config.yaml
model: "masked image model"
dataset: "microscope photos of single blood and bone marrow cells"
train_examples: 194171
image_size: 32
crop_scale_min: 1
horizontal_flip: true
rotation_deg: 5
method: "mae"
mask_ratio: 0.6
loss: "mse"
encoder_arch: "vit"
encoder_norm: "rmsnorm"
encoder_norm_position: "pre"
encoder_activation: "quick_gelu"
encoder_mlp_ratio: 3
encoder_head_dim: 32
encoder_fused_qkv: false
encoder_bias: "qkv"
encoder_qk_norm: false
encoder_parallel_block: false
encoder_dropout: 0.1
encoder_inner_norm: false
encoder_patch_size: [4, 4]
encoder_layers: 14
encoder_width: 160
encoder_positions: "rope"
decoder_width: 192
norm_pix_loss: false
decoder_layers: 2
init: "torch_default"
residual_init: "zero_last"
optimizer: "adamw"
lr: 0.0028
beta1: 0.9
beta2: 0.999
eps: 1e-06
grad_clip: 1.0
steps: 8900
batch_size: 128
epochs: 5.9
lr_schedule: "cosine"
final_lr_fraction: 0
warmup_steps: 890
weight_decay: 0.2
Rows from block 10 of the encoder of a small masked image model, named by matrix and row number. Rows with one number belong to one neuron. Each number is 50 + 15 x the weight over its row's rms, rounded and kept within 0 to 99. All counts start at 0. After the name is the row's rms in percent of the matrix's.
After each neuron's rows are labels from the 100 images, of 14976, where the neuron reaches its highest value: "top examples" is what is common among them. Only what is clearly more common there than usual is listed. The data: microscope photos of single blood and bone marrow cells.
# fc1: MLP up (encoder.blocks.10.mlp.fc1.weight, 480x160), inputs 80-159
# fc2: MLP down (encoder.blocks.10.mlp.fc2.weight, 160x480, transposed), outputs 80-159

fc1.252 017:48 64 62 59 71 37 81 90 46 76 53 65 60 54 36 34 45 44 66 62 60 60 60 38 36 48 52 42 38 68 47 39 63 55 48 54 29 34 53 63 50 56 44 29 41 53 46 52 34 61 36 68 44 37 69 41 41 17 42 83 59 13 51 40 35 57 09 43 25 67 38 31 11 61 56 45 41 40 45 25
fc2.252 009:53 52 14 61 56 36 42 38 50 55 60 49 40 58 31 51 78 47 52 45 27 36 51 47 48 32 57 50 45 42 67 43 50 34 68 57 57 82 35 39 55 74 00 60 65 58 52 65 35 64 51 41 51 60 38 81 77 50 57 24 65 58 55 55 40 56 85 67 62 43 39 63 92 49 58 26 49 46 39 51
top examples: smear: peripheral blood

fc1.295 407:12 45 69 54 57 78 69 70 33 53 56 38 64 35 55 71 47 51 66 50 34 55 49 58 40 53 31 40 61 71 54 70 46 67 75 79 28 34 68 78 44 23 45 22 51 17 46 43 82 19 65 34 46 37 52 45 38 30 57 64 38 60 37 38 55 52 42 50 53 50 44 13 24 71 39 76 55 64 39 26
fc2.295 438:42 34 46 54 50 71 75 71 48 39 45 37 09 54 49 49 60 42 64 91 56 55 44 33 52 13 65 46 43 48 63 83 16 56 56 63 42 56 80 64 41 35 32 55 62 45 40 66 56 60 28 45 58 50 69 60 62 75 67 76 49 54 43 14 49 28 62 55 50 49 69 61 53 50 28 63 56 71 43 54
top examples: cell type: segmented neutrophil

fc1.96 016:35 71 52 37 29 67 47 36 47 58 50 43 52 26 62 50 74 26 68 20 35 52 45 35 36 50 56 67 45 52 56 36 59 60 58 16 44 28 41 67 53 50 51 67 60 61 49 66 84 55 43 46 41 10 52 47 34 55 37 51 43 34 59 41 59 67 48 56 66 51 64 61 05 67 61 38 40 34 39 40
fc2.96 013:46 38 42 65 39 81 52 48 69 64 63 67 51 57 22 42 65 58 34 49 86 75 45 49 30 71 50 40 41 64 87 52 33 30 34 56 56 62 52 60 29 27 35 53 36 45 60 14 36 72 32 31 48 69 61 65 35 37 54 27 20 64 31 43 37 39 73 57 18 55 35 61 70 57 57 60 55 77 65 41
top examples: cell type: segmented neutrophil

fc1.149 024:63 35 33 52 56 37 65 58 48 33 54 35 44 65 51 56 23 59 79 34 24 76 41 41 37 45 42 40 59 58 42 33 59 64 53 29 44 55 53 63 55 56 42 61 59 54 63 71 54 41 35 68 58 20 59 24 54 52 58 40 81 63 71 50 86 44 42 88 55 64 67 47 19 40 45 54 44 41 29 40
fc2.149 016:47 57 53 43 40 96 48 47 52 74 59 64 63 57 64 37 85 53 45 47 64 38 27 45 24 49 46 69 43 52 86 51 54 36 63 68 20 54 31 58 41 29 46 65 38 54 41 28 33 62 66 20 39 61 67 67 58 49 55 45 30 47 33 51 32 51 52 46 44 50 41 56 69 64 50 56 40 87 63 43
top examples: cell type: segmented neutrophil; smear: peripheral blood

fc1.317 017:38 60 44 44 70 48 43 62 37 55 50 45 17 30 61 53 51 51 89 48 29 23 52 40 15 41 21 39 79 42 70 26 38 57 55 45 36 30 54 36 33 53 63 63 44 46 40 69 56 47 30 71 61 53 43 50 41 57 29 40 48 75 67 85 57 20 28 54 45 53 62 65 49 64 33 59 47 49 46 56
fc2.317 009:37 33 35 53 27 41 39 63 43 80 69 68 49 62 77 32 73 58 51 51 41 94 43 61 32 66 26 61 59 59 56 88 60 53 49 66 59 65 19 52 51 40 44 60 69 50 64 56 39 62 37 45 50 66 47 66 70 49 46 35 44 39 33 25 29 72 46 45 43 58 33 54 63 47 64 62 51 61 51 44
top examples: smear: peripheral blood

fc1.9 017:57 64 43 31 24 41 42 46 58 51 39 56 64 23 67 65 67 55 00 66 64 61 89 42 31 51 51 49 50 50 38 60 42 23 46 79 51 80 56 40 41 62 56 42 47 44 60 41 29 49 58 57 55 59 54 61 62 47 82 43 49 47 15 43 31 43 49 32 39 42 48 41 23 39 63 51 45 60 37 55
fc2.9 014:56 44 68 69 77 76 41 68 30 35 32 50 74 50 53 31 41 55 60 36 17 41 51 50 54 43 70 32 50 48 45 62 44 31 32 44 59 69 48 48 47 53 57 56 41 42 53 64 56 62 58 49 45 39 62 41 47 40 14 70 54 59 67 51 50 40 44 46 26 35 53 42 88 42 25 71 56 39 31 62
top examples: cell type: lymphocyte

fc1.329 042:38 41 69 72 36 53 59 72 56 61 49 55 49 41 18 29 46 35 36 53 83 67 48 50 38 63 67 34 30 57 43 76 36 46 46 32 38 59 33 63 41 29 61 55 50 57 62 43 42 64 44 45 23 56 53 72 79 46 59 51 38 52 36 51 43 54 60 25 44 28 31 32 69 52 60 39 48 44 53 54
fc2.329 031:50 59 48 65 78 49 50 33 50 37 42 44 45 20 57 50 33 28 58 51 43 37 75 56 57 31 71 59 32 37 50 51 53 61 44 61 33 41 28 43 59 75 45 59 60 51 42 85 68 28 68 50 53 33 41 29 34 42 47 58 63 54 64 57 50 43 43 56 51 44 58 29 39 45 31 42 44 37 33 67
top examples: smear: peripheral blood; cell type: segmented neutrophil

fc1.340 298:52 43 57 70 49 42 58 32 47 42 49 44 71 65 55 58 47 30 65 52 48 92 65 33 41 72 49 14 64 37 24 47 60 42 66 46 54 57 53 72 74 74 65 69 58 49 54 47 50 34 41 51 50 65 41 41 87 51 57 66 71 29 38 69 21 51 47 47 33 19 63 52 64 41 41 07 69 65 42 74
fc2.340 255:38 24 42 50 59 21 45 66 51 37 37 53 58 63 48 24 72 27 71 48 60 32 56 22 68 44 70 98 31 44 78 38 46 50 39 52 56 62 62 44 16 38 38 39 52 72 52 49 21 61 46 46 49 40 48 50 34 93 68 38 38 75 76 02 64 35 53 63 36 60 23 81 55 56 42 65 30 57 67 65
top examples: cell type: promyelocyte

fc1.281 019:53 42 55 39 38 50 69 39 41 48 50 52 51 75 60 47 24 34 69 35 31 73 50 59 31 53 40 28 33 48 74 34 44 60 52 47 61 43 61 71 51 66 39 59 55 56 47 72 54 18 57 52 61 51 54 60 39 52 61 42 67 49 69 42 49 29 49 46 58 66 47 46 47 46 59 57 20 66 63 71
fc2.281 016:56 38 43 34 39 73 56 32 41 68 43 50 60 59 66 21 52 64 37 34 83 29 49 47 35 47 36 49 43 73 61 22 31 45 56 39 30 62 57 45 44 45 26 46 42 63 54 38 33 58 20 38 41 55 54 75 99 50 51 23 41 50 51 65 28 44 88 76 39 51 32 60 81 47 56 58 44 80 64 35
top examples: cell type: segmented neutrophil; smear: peripheral blood

fc1.383 020:55 41 72 23 63 58 43 35 50 43 49 48 70 48 63 47 20 41 83 39 59 60 61 41 36 65 48 44 48 36 59 33 63 56 45 48 53 49 36 46 41 55 63 53 15 62 60 47 61 74 21 57 55 30 74 72 34 23 47 51 80 43 77 37 83 26 48 60 71 68 55 36 35 75 32 56 51 36 61 72
fc2.383 008:56 46 10 54 30 48 44 33 58 55 53 68 25 34 59 54 71 50 45 41 47 57 35 53 51 40 63 63 53 22 47 63 75 19 49 36 10 61 13 37 73 66 33 51 68 60 48 71 51 30 93 37 52 60 54 54 69 57 45 57 43 47 41 50 36 58 61 69 49 28 45 47 49 68 44 43 47 63 52 40
top examples: smear: peripheral blood; cell type: segmented neutrophil

fc1.8 017:22 69 66 61 54 55 26 53 66 53 85 44 81 40 53 42 76 32 45 52 64 46 32 45 69 50 39 65 71 73 50 60 26 55 62 58 55 48 53 29 57 27 61 64 33 37 47 17 13 43 31 59 25 34 46 51 47 74 58 68 34 41 18 40 41 66 52 45 60 52 62 43 54 47 76 64 65 60 53 60
fc2.8 012:75 39 08 22 40 65 53 38 43 36 57 31 30 19 62 46 35 50 58 65 87 26 64 51 43 55 55 50 19 26 48 21 52 36 45 58 28 40 73 40 36 66 32 53 77 58 65 78 83 53 64 62 55 41 39 31 42 55 49 48 59 62 54 43 54 51 65 64 46 47 51 46 29 38 38 06 41 25 45 46
top examples: smear: peripheral blood; cell type: segmented neutrophil

fc1.211 168:53 60 70 27 65 67 57 51 33 29 53 55 35 34 50 44 43 50 51 45 27 25 47 51 47 48 73 73 34 53 59 54 42 52 44 31 44 62 61 63 59 57 47 29 68 55 40 26 27 60 76 31 82 47 41 65 36 60 52 43 51 56 44 53 53 37 43 57 32 26 56 37 50 42 56 64 49 70 58 64
fc2.211 140:53 55 54 53 51 80 35 30 49 56 39 53 76 28 51 39 44 58 55 39 64 61 52 63 63 24 34 53 49 49 67 36 45 56 53 58 63 52 50 46 64 32 55 46 29 63 59 09 47 35 58 47 48 35 52 40 13 67 60 57 53 48 64 61 24 65 51 45 41 67 32 44 50 44 62 30 49 42 28 48
top examples: cell type: lymphocyte

fc1.309 015:61 49 37 68 75 45 48 67 42 38 56 57 51 55 49 56 51 28 73 43 43 50 47 32 63 43 48 55 90 48 51 22 64 63 42 28 52 46 63 44 54 28 51 46 67 72 66 73 51 42 37 19 31 50 54 12 51 52 32 59 31 42 36 52 67 53 50 66 67 61 56 50 51 53 40 50 30 31 24 68
fc2.309 008:60 64 40 31 45 48 74 71 40 46 43 63 31 64 40 34 45 58 48 49 30 53 52 50 04 40 48 67 60 50 69 70 62 61 82 68 62 63 40 61 58 27 48 51 29 33 48 42 34 77 63 43 52 53 58 62 53 35 38 27 56 55 68 14 38 48 40 55 39 66 39 44 52 53 71 32 46 52 59 48
top examples: smear: peripheral blood; cell type: segmented neutrophil

fc1.439 015:58 55 62 77 45 40 29 55 61 40 30 37 40 42 60 39 59 25 42 50 46 66 63 49 43 43 31 55 59 20 32 43 70 26 54 64 49 73 34 34 94 63 28 38 66 56 37 76 62 74 32 26 67 82 49 31 45 73 47 45 50 58 24 49 28 47 72 54 49 35 68 37 47 58 32 17 23 23 40 61
fc2.439 010:31 72 66 40 77 50 56 54 54 45 51 61 55 63 47 48 54 41 54 53 36 67 46 47 46 30 36 28 46 81 55 68 56 55 87 50 81 62 43 67 37 28 77 69 36 40 40 49 41 53 45 42 42 51 47 39 49 50 56 66 33 39 77 51 35 42 22 43 37 68 48 47 30 46 70 89 58 56 48 39
top examples: cell type: segmented neutrophil

fc1.403 015:61 60 52 64 56 50 65 62 53 65 33 70 55 48 73 70 63 38 56 55 58 35 45 35 61 40 35 36 31 50 58 51 31 50 41 67 59 66 37 45 52 65 36 51 60 54 51 57 47 63 39 40 15 64 56 48 15 38 60 53 26 57 20 70 39 41 35 66 49 55 42 32 62 65 13 40 72 40 50 85
fc2.403 007:51 20 42 31 44 43 80 17 36 38 29 28 41 34 44 29 09 23 37 66 15 67 65 47 44 43 46 71 50 71 37 57 58 77 34 23 54 55 47 61 60 40 68 72 50 69 41 90 60 32 66 57 45 35 46 35 70 41 41 43 66 37 70 54 50 62 66 73 41 75 53 60 52 52 48 61 46 56 52 40
top examples: cell type: segmented neutrophil

fc1.146 193:27 47 27 31 44 74 35 39 67 46 44 63 58 20 54 78 44 64 60 50 50 54 42 85 48 65 22 59 55 53 30 50 52 47 50 53 53 67 52 52 51 64 42 49 50 60 58 31 64 46 61 57 70 49 55 36 51 62 65 86 39 47 35 59 40 42 57 35 30 43 46 53 61 55 48 42 45 49 43 25
fc2.146 222:49 54 48 38 46 58 38 20 29 43 47 20 62 19 34 84 27 70 52 61 42 77 38 55 38 48 29 16 46 62 37 53 58 46 32 51 42 35 12 41 52 29 49 62 45 53 51 23 70 21 46 43 45 53 65 52 54 28 45 57 26 50 51 62 51 64 52 57 33 67 50 47 52 59 66 28 40 28 41 37
top examples: cell type: artefact

fc1.118 020:30 47 51 38 28 54 43 53 50 66 50 43 49 31 55 32 41 57 26 64 68 37 67 46 35 74 47 52 30 49 55 46 35 33 64 89 51 11 43 56 44 45 71 54 65 40 63 43 56 72 78 77 51 41 52 52 59 60 77 44 50 34 22 34 17 59 68 45 24 56 43 35 72 52 52 54 41 56 62 56
fc2.118 013:20 44 57 71 69 49 58 19 47 46 62 20 46 33 43 58 24 47 32 38 24 30 67 48 47 52 40 39 49 48 52 71 17 50 42 25 57 53 48 58 36 52 39 44 58 86 56 78 41 42 34 29 49 48 47 12 57 68 56 69 58 43 56 70 39 46 17 51 38 56 58 49 29 39 53 48 64 47 29 38
top examples: cell type: lymphocyte

fc1.49 024:26 54 61 71 43 43 34 69 42 54 51 39 57 44 42 18 52 59 31 65 79 73 33 60 65 54 50 39 37 39 43 63 67 44 47 43 54 48 63 56 55 26 38 55 28 46 72 35 56 78 58 37 30 35 51 71 69 42 46 50 56 32 31 47 79 43 33 17 38 22 34 39 74 66 42 44 62 39 61 68
fc2.49 014:53 61 24 58 68 51 48 28 55 33 52 70 45 19 63 63 38 31 55 59 48 50 60 56 53 44 56 63 32 29 53 71 60 58 36 61 32 45 46 50 65 86 47 56 64 52 46 67 55 19 63 63 48 44 43 27 41 51 37 60 59 51 57 58 59 56 50 48 48 44 65 41 24 45 35 28 44 36 39 65
top examples: smear: peripheral blood

fc1.219 019:48 59 42 72 32 47 49 81 54 67 25 48 32 58 40 45 48 35 26 43 46 41 48 45 58 44 46 54 63 62 37 64 67 42 35 23 63 43 47 64 63 24 27 32 29 20 70 57 32 43 67 34 48 61 35 45 47 43 47 46 54 33 58 44 56 66 48 52 41 38 44 68 50 69 43 56 30 59 39 33
fc2.219 009:45 84 59 59 58 22 41 65 42 32 60 51 54 49 67 60 41 31 66 78 48 54 54 58 61 15 67 39 49 34 63 69 45 50 58 68 33 42 19 52 52 83 44 69 65 53 53 84 73 59 35 54 62 46 39 48 44 57 45 68 60 53 36 53 45 78 49 56 46 53 43 31 36 48 61 22 52 26 40 60
top examples: smear: peripheral blood

fc1.110 248:79 55 60 39 45 53 66 29 58 34 32 49 76 70 62 18 79 50 46 79 63 39 54 66 39 68 35 37 80 51 63 38 56 40 59 54 48 44 44 54 59 37 45 60 43 64 40 46 28 38 46 57 68 52 29 23 39 69 48 22 76 55 79 55 48 53 56 61 47 67 27 51 46 33 52 28 56 49 44 53
fc2.110 245:45 43 27 43 44 91 43 42 62 66 59 35 27 21 37 73 46 64 40 56 35 69 47 56 66 23 38 56 50 77 47 56 65 36 65 52 99 68 43 31 38 38 51 43 43 27 63 66 57 31 44 70 47 42 71 47 48 46 59 68 30 43 55 36 41 55 51 35 49 68 48 60 71 67 38 22 41 25 48 43
top examples: cell type: lymphocyte

fc1.137 225:56 49 99 40 44 50 64 48 56 52 61 46 65 35 46 54 61 51 54 42 38 14 58 54 45 44 53 74 31 60 55 53 49 52 45 48 49 68 57 58 49 44 57 17 56 42 40 35 34 62 76 35 75 48 34 48 47 61 50 30 64 62 49 47 43 24 37 72 37 18 60 45 67 39 63 86 61 53 66 45
fc2.137 179:82 63 65 60 35 62 58 46 43 72 51 44 82 15 48 60 37 50 60 50 73 61 56 49 36 30 50 38 39 41 46 54 52 59 48 50 61 53 44 51 60 49 62 48 58 44 60 00 51 38 40 37 46 50 67 47 57 48 42 63 59 46 58 74 46 49 59 47 35 52 61 33 40 66 60 34 56 41 59 48
top examples: cell type: lymphocyte

fc1.135 019:45 49 47 36 59 13 45 38 55 50 26 25 49 52 50 39 23 32 42 26 47 72 51 35 59 40 54 44 65 61 44 45 46 52 44 27 57 73 66 52 63 49 31 43 76 66 16 52 61 44 38 59 28 16 60 67 61 03 48 32 71 28 71 36 51 32 49 73 58 39 56 43 57 41 63 26 61 33 45 74
fc2.135 012:57 65 99 39 28 69 38 60 61 70 35 47 73 56 46 47 70 67 65 52 47 46 23 53 33 44 38 60 36 45 64 55 53 60 63 81 28 47 52 52 40 33 44 60 32 19 49 39 47 51 61 37 47 68 46 67 69 51 60 51 33 50 43 55 47 62 58 28 45 67 69 56 55 64 21 78 59 98 60 75
top examples: cell type: segmented neutrophil; smear: peripheral blood

fc1.0 216:45 49 94 40 57 51 44 52 66 64 65 54 38 22 52 55 67 53 52 44 20 15 54 69 55 37 65 64 40 53 54 49 49 55 46 55 47 62 56 48 57 60 50 21 61 47 52 41 49 64 65 38 73 49 46 42 33 52 58 33 53 51 48 56 56 38 46 73 44 25 69 46 73 33 58 90 55 50 47 40
fc2.0 178:70 60 45 67 39 60 54 36 22 57 34 42 77 20 43 62 40 53 64 53 73 63 49 49 39 21 50 41 44 36 49 50 47 56 54 36 55 54 47 59 46 51 46 63 50 44 58 00 50 46 51 26 42 53 68 55 58 59 62 65 46 49 46 61 40 50 43 34 27 55 48 34 41 59 65 19 58 61 51 56
top examples: cell type: lymphocyte

fc1.11 196:50 64 70 49 48 38 47 51 46 61 57 52 23 30 40 53 59 58 57 22 28 14 34 59 34 22 69 69 29 54 66 28 52 53 39 50 82 72 52 32 53 73 48 27 55 62 43 33 45 76 91 37 79 50 60 66 33 43 46 33 51 45 45 53 60 38 49 55 44 26 63 66 64 44 68 71 61 44 65 46
fc2.11 163:57 68 61 59 58 67 55 28 47 54 46 34 61 38 50 60 36 62 61 68 41 81 58 58 53 32 42 34 58 36 41 61 54 42 61 56 40 42 47 57 51 41 55 71 45 39 39 09 57 33 33 46 38 43 63 43 51 45 57 67 44 41 56 47 41 53 53 64 50 60 52 48 56 49 45 24 57 53 35 47
top examples: smear: peripheral blood

fc1.261 320:51 61 55 50 77 26 49 47 83 53 60 38 59 65 44 53 68 44 56 24 52 31 53 65 54 84 59 33 48 59 38 71 69 30 78 45 18 49 67 73 55 59 51 76 46 40 48 48 63 37 39 62 41 43 22 18 62 40 54 43 67 44 67 41 42 51 73 51 41 89 31 29 53 41 52 46 45 47 28 52
fc2.261 323:33 54 43 59 65 68 62 25 65 17 35 58 57 65 42 31 44 57 38 92 43 90 43 48 55 42 36 41 63 33 37 69 33 62 52 49 40 50 32 64 34 64 77 68 38 43 41 57 46 61 44 52 45 52 69 73 49 51 58 55 39 38 47 34 64 46 50 86 23 43 55 65 49 47 39 07 59 62 40 55
top examples: cell type: promyelocyte

fc1.427 244:49 47 75 60 20 69 73 53 50 69 33 69 16 42 63 63 75 50 62 47 17 55 39 18 45 17 74 66 43 62 63 18 34 66 55 66 42 66 67 48 42 55 64 43 65 36 46 33 39 36 59 52 82 48 68 75 50 49 44 44 57 62 36 43 35 54 43 39 35 49 47 39 54 42 60 42 54 46 58 68
fc2.427 239:61 63 63 54 41 58 18 74 57 32 57 60 56 37 35 36 19 78 37 48 50 47 52 49 57 24 46 52 74 11 28 43 72 40 44 40 63 48 16 40 36 44 45 91 36 49 40 54 14 53 26 67 43 58 52 54 45 51 59 56 53 28 54 76 34 42 71 49 63 64 45 84 60 31 34 50 33 40 50 50
top examples: smear: peripheral blood

fc1.117 015:32 33 55 56 67 55 50 34 52 46 70 44 42 44 28 59 44 67 35 45 55 49 85 60 43 34 61 47 72 61 53 23 41 34 65 60 35 44 63 52 48 47 74 48 56 76 62 43 61 55 64 38 67 80 36 72 33 90 44 17 28 75 33 37 43 36 53 70 66 31 64 69 41 53 51 66 75 20 58 34
fc2.117 009:41 51 32 42 28 38 46 74 90 66 52 57 37 30 80 78 38 32 55 63 47 66 55 64 47 61 41 49 74 55 45 58 24 39 30 57 41 48 16 48 51 39 53 38 68 51 59 69 53 57 50 67 61 58 39 45 63 35 60 67 54 36 32 54 27 38 08 29 53 47 71 57 47 44 52 42 47 34 24 46
top examples: cell type: lymphocyte

fc1.46 227:42 68 51 28 57 65 56 36 59 55 52 24 36 54 72 36 39 42 90 60 56 65 60 70 66 40 44 46 44 14 59 41 69 69 51 13 39 26 55 59 62 48 56 35 51 58 53 42 43 45 41 49 28 36 42 27 36 64 45 78 31 30 52 26 38 49 72 81 60 56 67 71 39 50 32 37 51 58 31 61
fc2.46 199:78 33 52 42 58 63 77 48 63 71 62 46 28 28 62 47 56 40 38 46 70 34 29 55 45 39 65 66 31 65 42 39 39 73 29 56 71 54 37 45 49 63 67 25 56 61 51 46 44 11 34 61 53 52 79 54 66 41 56 33 62 58 63 82 55 61 65 31 27 29 49 49 45 47 41 72 30 38 58 53
top examples: cell type: segmented neutrophil; smear: peripheral blood

fc1.442 248:30 35 62 78 21 20 34 65 65 48 34 70 65 71 58 47 50 58 46 44 43 38 57 42 37 65 22 50 67 46 34 29 51 51 48 60 23 65 51 47 46 65 63 76 56 80 62 46 66 79 38 51 63 52 29 47 53 48 54 76 79 62 50 62 50 41 62 38 38 48 40 60 81 41 50 50 46 54 49 38
fc2.442 297:60 44 42 26 51 78 61 15 47 75 56 26 53 47 34 58 59 49 46 54 61 55 32 58 65 51 46 59 31 85 65 52 34 49 40 61 81 52 61 58 77 34 63 17 46 43 56 48 65 19 63 54 61 54 54 38 40 54 33 49 48 47 50 64 45 77 30 43 26 60 44 35 37 61 67 51 59 47 40 59
top examples: cell type: promyelocyte

fc1.367 026:73 66 42 42 35 51 72 48 47 43 33 50 37 45 57 53 29 70 70 19 34 46 51 30 49 41 58 45 55 64 46 54 61 59 53 42 27 57 57 56 72 72 39 47 65 79 22 65 70 24 41 65 28 30 40 46 34 41 34 59 77 53 71 33 53 33 50 64 59 66 30 44 24 34 66 63 34 32 50 55
fc2.367 031:26 40 57 40 30 54 51 51 53 67 45 56 75 62 31 49 64 46 39 49 49 59 42 53 36 72 34 51 54 70 46 22 25 51 61 33 78 58 79 52 32 08 39 52 26 40 55 16 33 74 30 35 53 67 49 67 73 41 61 39 37 50 36 51 52 43 63 51 33 56 56 71 78 44 49 94 62 54 70 54
top examples: cell type: segmented neutrophil; smear: peripheral blood

fc1.478 343:84 51 38 42 57 58 35 46 57 63 71 50 71 36 38 32 39 58 45 21 80 46 52 58 49 70 39 17 67 36 40 25 46 46 49 37 70 70 47 62 67 83 41 56 46 49 54 43 46 67 53 73 64 65 29 30 31 52 67 69 71 31 48 78 61 55 67 65 45 31 37 48 50 48 53 37 54 50 54 50
fc2.478 427:28 41 68 52 27 69 56 47 37 33 36 48 44 56 39 96 50 57 50 71 29 76 44 47 37 38 32 69 42 80 57 86 51 43 42 59 54 41 47 40 40 00 52 45 56 40 42 58 56 26 53 36 50 47 70 65 77 46 37 56 36 67 20 43 21 50 41 49 52 83 61 52 58 57 52 39 48 45 49 46
top examples: cell type: promyelocyte

fc1.455 037:57 56 39 54 48 59 62 51 56 46 36 53 54 30 74 67 36 56 69 44 10 49 67 50 51 36 59 56 74 56 68 48 60 56 43 27 55 34 77 45 67 40 43 41 71 50 39 66 77 23 53 32 44 52 48 36 40 64 48 65 61 43 64 43 52 50 49 56 51 59 43 51 13 24 65 54 35 63 42 75
fc2.455 055:55 30 47 30 30 49 43 47 37 64 61 52 51 66 29 27 65 54 38 46 78 50 37 53 31 65 50 29 54 70 53 40 51 48 70 55 63 57 68 52 41 34 45 49 46 48 58 26 32 74 23 40 51 60 49 82 71 51 66 26 33 55 48 41 53 57 77 48 43 48 37 77 75 57 68 55 63 60 67 49
top examples: cell type: segmented neutrophil

fc1.282 018:48 32 40 43 38 45 74 25 55 35 35 40 58 40 40 46 33 54 43 39 40 54 57 39 61 49 76 35 23 45 46 22 76 52 55 68 35 56 38 56 75 42 45 29 50 58 35 67 79 61 46 63 56 62 60 40 32 48 57 36 82 46 58 48 49 32 79 56 61 62 61 38 34 55 41 41 27 07 56 45
fc2.282 013:40 58 54 61 46 69 44 58 61 63 52 87 67 72 53 67 62 74 54 33 73 58 50 48 19 65 47 44 66 72 49 35 27 53 72 61 56 40 47 61 34 35 55 56 22 35 54 03 25 54 30 30 44 60 52 43 70 65 41 54 21 38 36 51 44 31 41 50 25 54 58 70 56 36 68 86 46 71 48 44
top examples: cell type: segmented neutrophil

fc1.42 304:37 40 52 45 47 43 41 37 32 67 42 55 39 27 51 25 29 60 49 37 41 33 73 57 53 41 58 80 51 30 65 33 31 45 77 59 64 45 42 53 65 52 56 36 33 71 73 41 67 59 60 39 55 38 26 46 28 47 69 60 31 56 32 59 46 52 22 42 53 24 60 19 35 47 55 88 81 61 62 55
fc2.42 382:69 58 32 65 50 23 56 47 22 32 58 72 47 68 62 48 65 44 40 60 36 77 36 46 39 49 15 13 48 55 60 70 38 43 44 58 33 40 24 42 33 36 27 58 45 29 38 56 40 57 37 73 49 53 72 69 51 62 37 54 72 40 67 42 64 48 76 72 86 44 39 72 45 60 53 26 40 43 33 52
top examples: cell type: segmented neutrophil; smear: peripheral blood

fc1.466 016:27 28 49 32 40 42 49 42 40 16 36 54 52 53 46 56 75 19 24 69 56 62 40 59 22 54 69 51 54 25 42 54 54 72 56 44 46 44 42 59 47 44 76 36 58 41 57 57 65 80 55 47 61 15 23 22 76 26 41 55 55 30 55 54 69 80 39 49 30 52 57 71 55 33 49 39 35 48 59 71
fc2.466 006:56 50 21 82 57 79 45 32 58 46 52 37 16 42 48 61 52 58 68 53 42 10 50 39 52 36 70 71 54 68 73 61 50 45 51 74 50 49 49 53 45 47 59 51 82 72 47 78 56 31 68 58 37 54 56 32 35 55 35 50 53 46 36 60 37 49 69 53 59 52 17 26 28 53 49 18 41 62 35 63
top examples: cell type: segmented neutrophil

fc1.31 018:51 62 49 42 62 45 50 51 48 56 41 50 43 41 51 29 53 46 80 46 51 86 24 29 59 47 54 64 49 37 74 52 60 46 52 36 41 70 18 48 49 61 61 48 54 65 53 46 78 51 45 60 16 37 44 61 54 25 27 67 56 80 53 79 27 17 37 47 38 55 25 51 39 62 34 46 73 28 41 39
fc2.31 010:24 64 16 60 40 24 41 46 51 62 58 74 76 59 48 74 59 47 27 59 47 33 65 38 50 70 50 77 68 55 39 36 48 65 54 54 84 37 77 48 48 15 37 52 23 28 64 22 23 53 41 48 55 50 50 51 57 45 36 15 53 54 53 45 57 31 72 60 29 78 65 64 56 46 55 76 46 50 74 47
top examples: smear: peripheral blood

fc1.94 018:64 38 42 57 89 44 64 62 39 66 59 54 72 32 31 54 46 31 69 39 35 29 55 33 57 46 43 31 34 61 65 39 63 66 37 44 61 40 54 60 61 36 47 61 47 56 32 56 55 51 48 74 18 21 63 33 77 41 34 61 45 28 42 35 48 62 35 81 50 78 52 44 41 33 39 64 74 41 41 43
fc2.94 006:67 47 37 26 43 72 51 48 45 52 49 80 31 65 38 65 70 59 58 35 60 34 36 44 64 25 58 49 57 24 72 43 71 33 63 54 44 69 42 45 40 74 33 46 56 29 46 44 51 49 64 28 55 49 51 80 37 32 63 35 42 56 44 25 61 61 69 57 51 41 63 46 72 58 38 17 47 53 55 51
top examples: smear: peripheral blood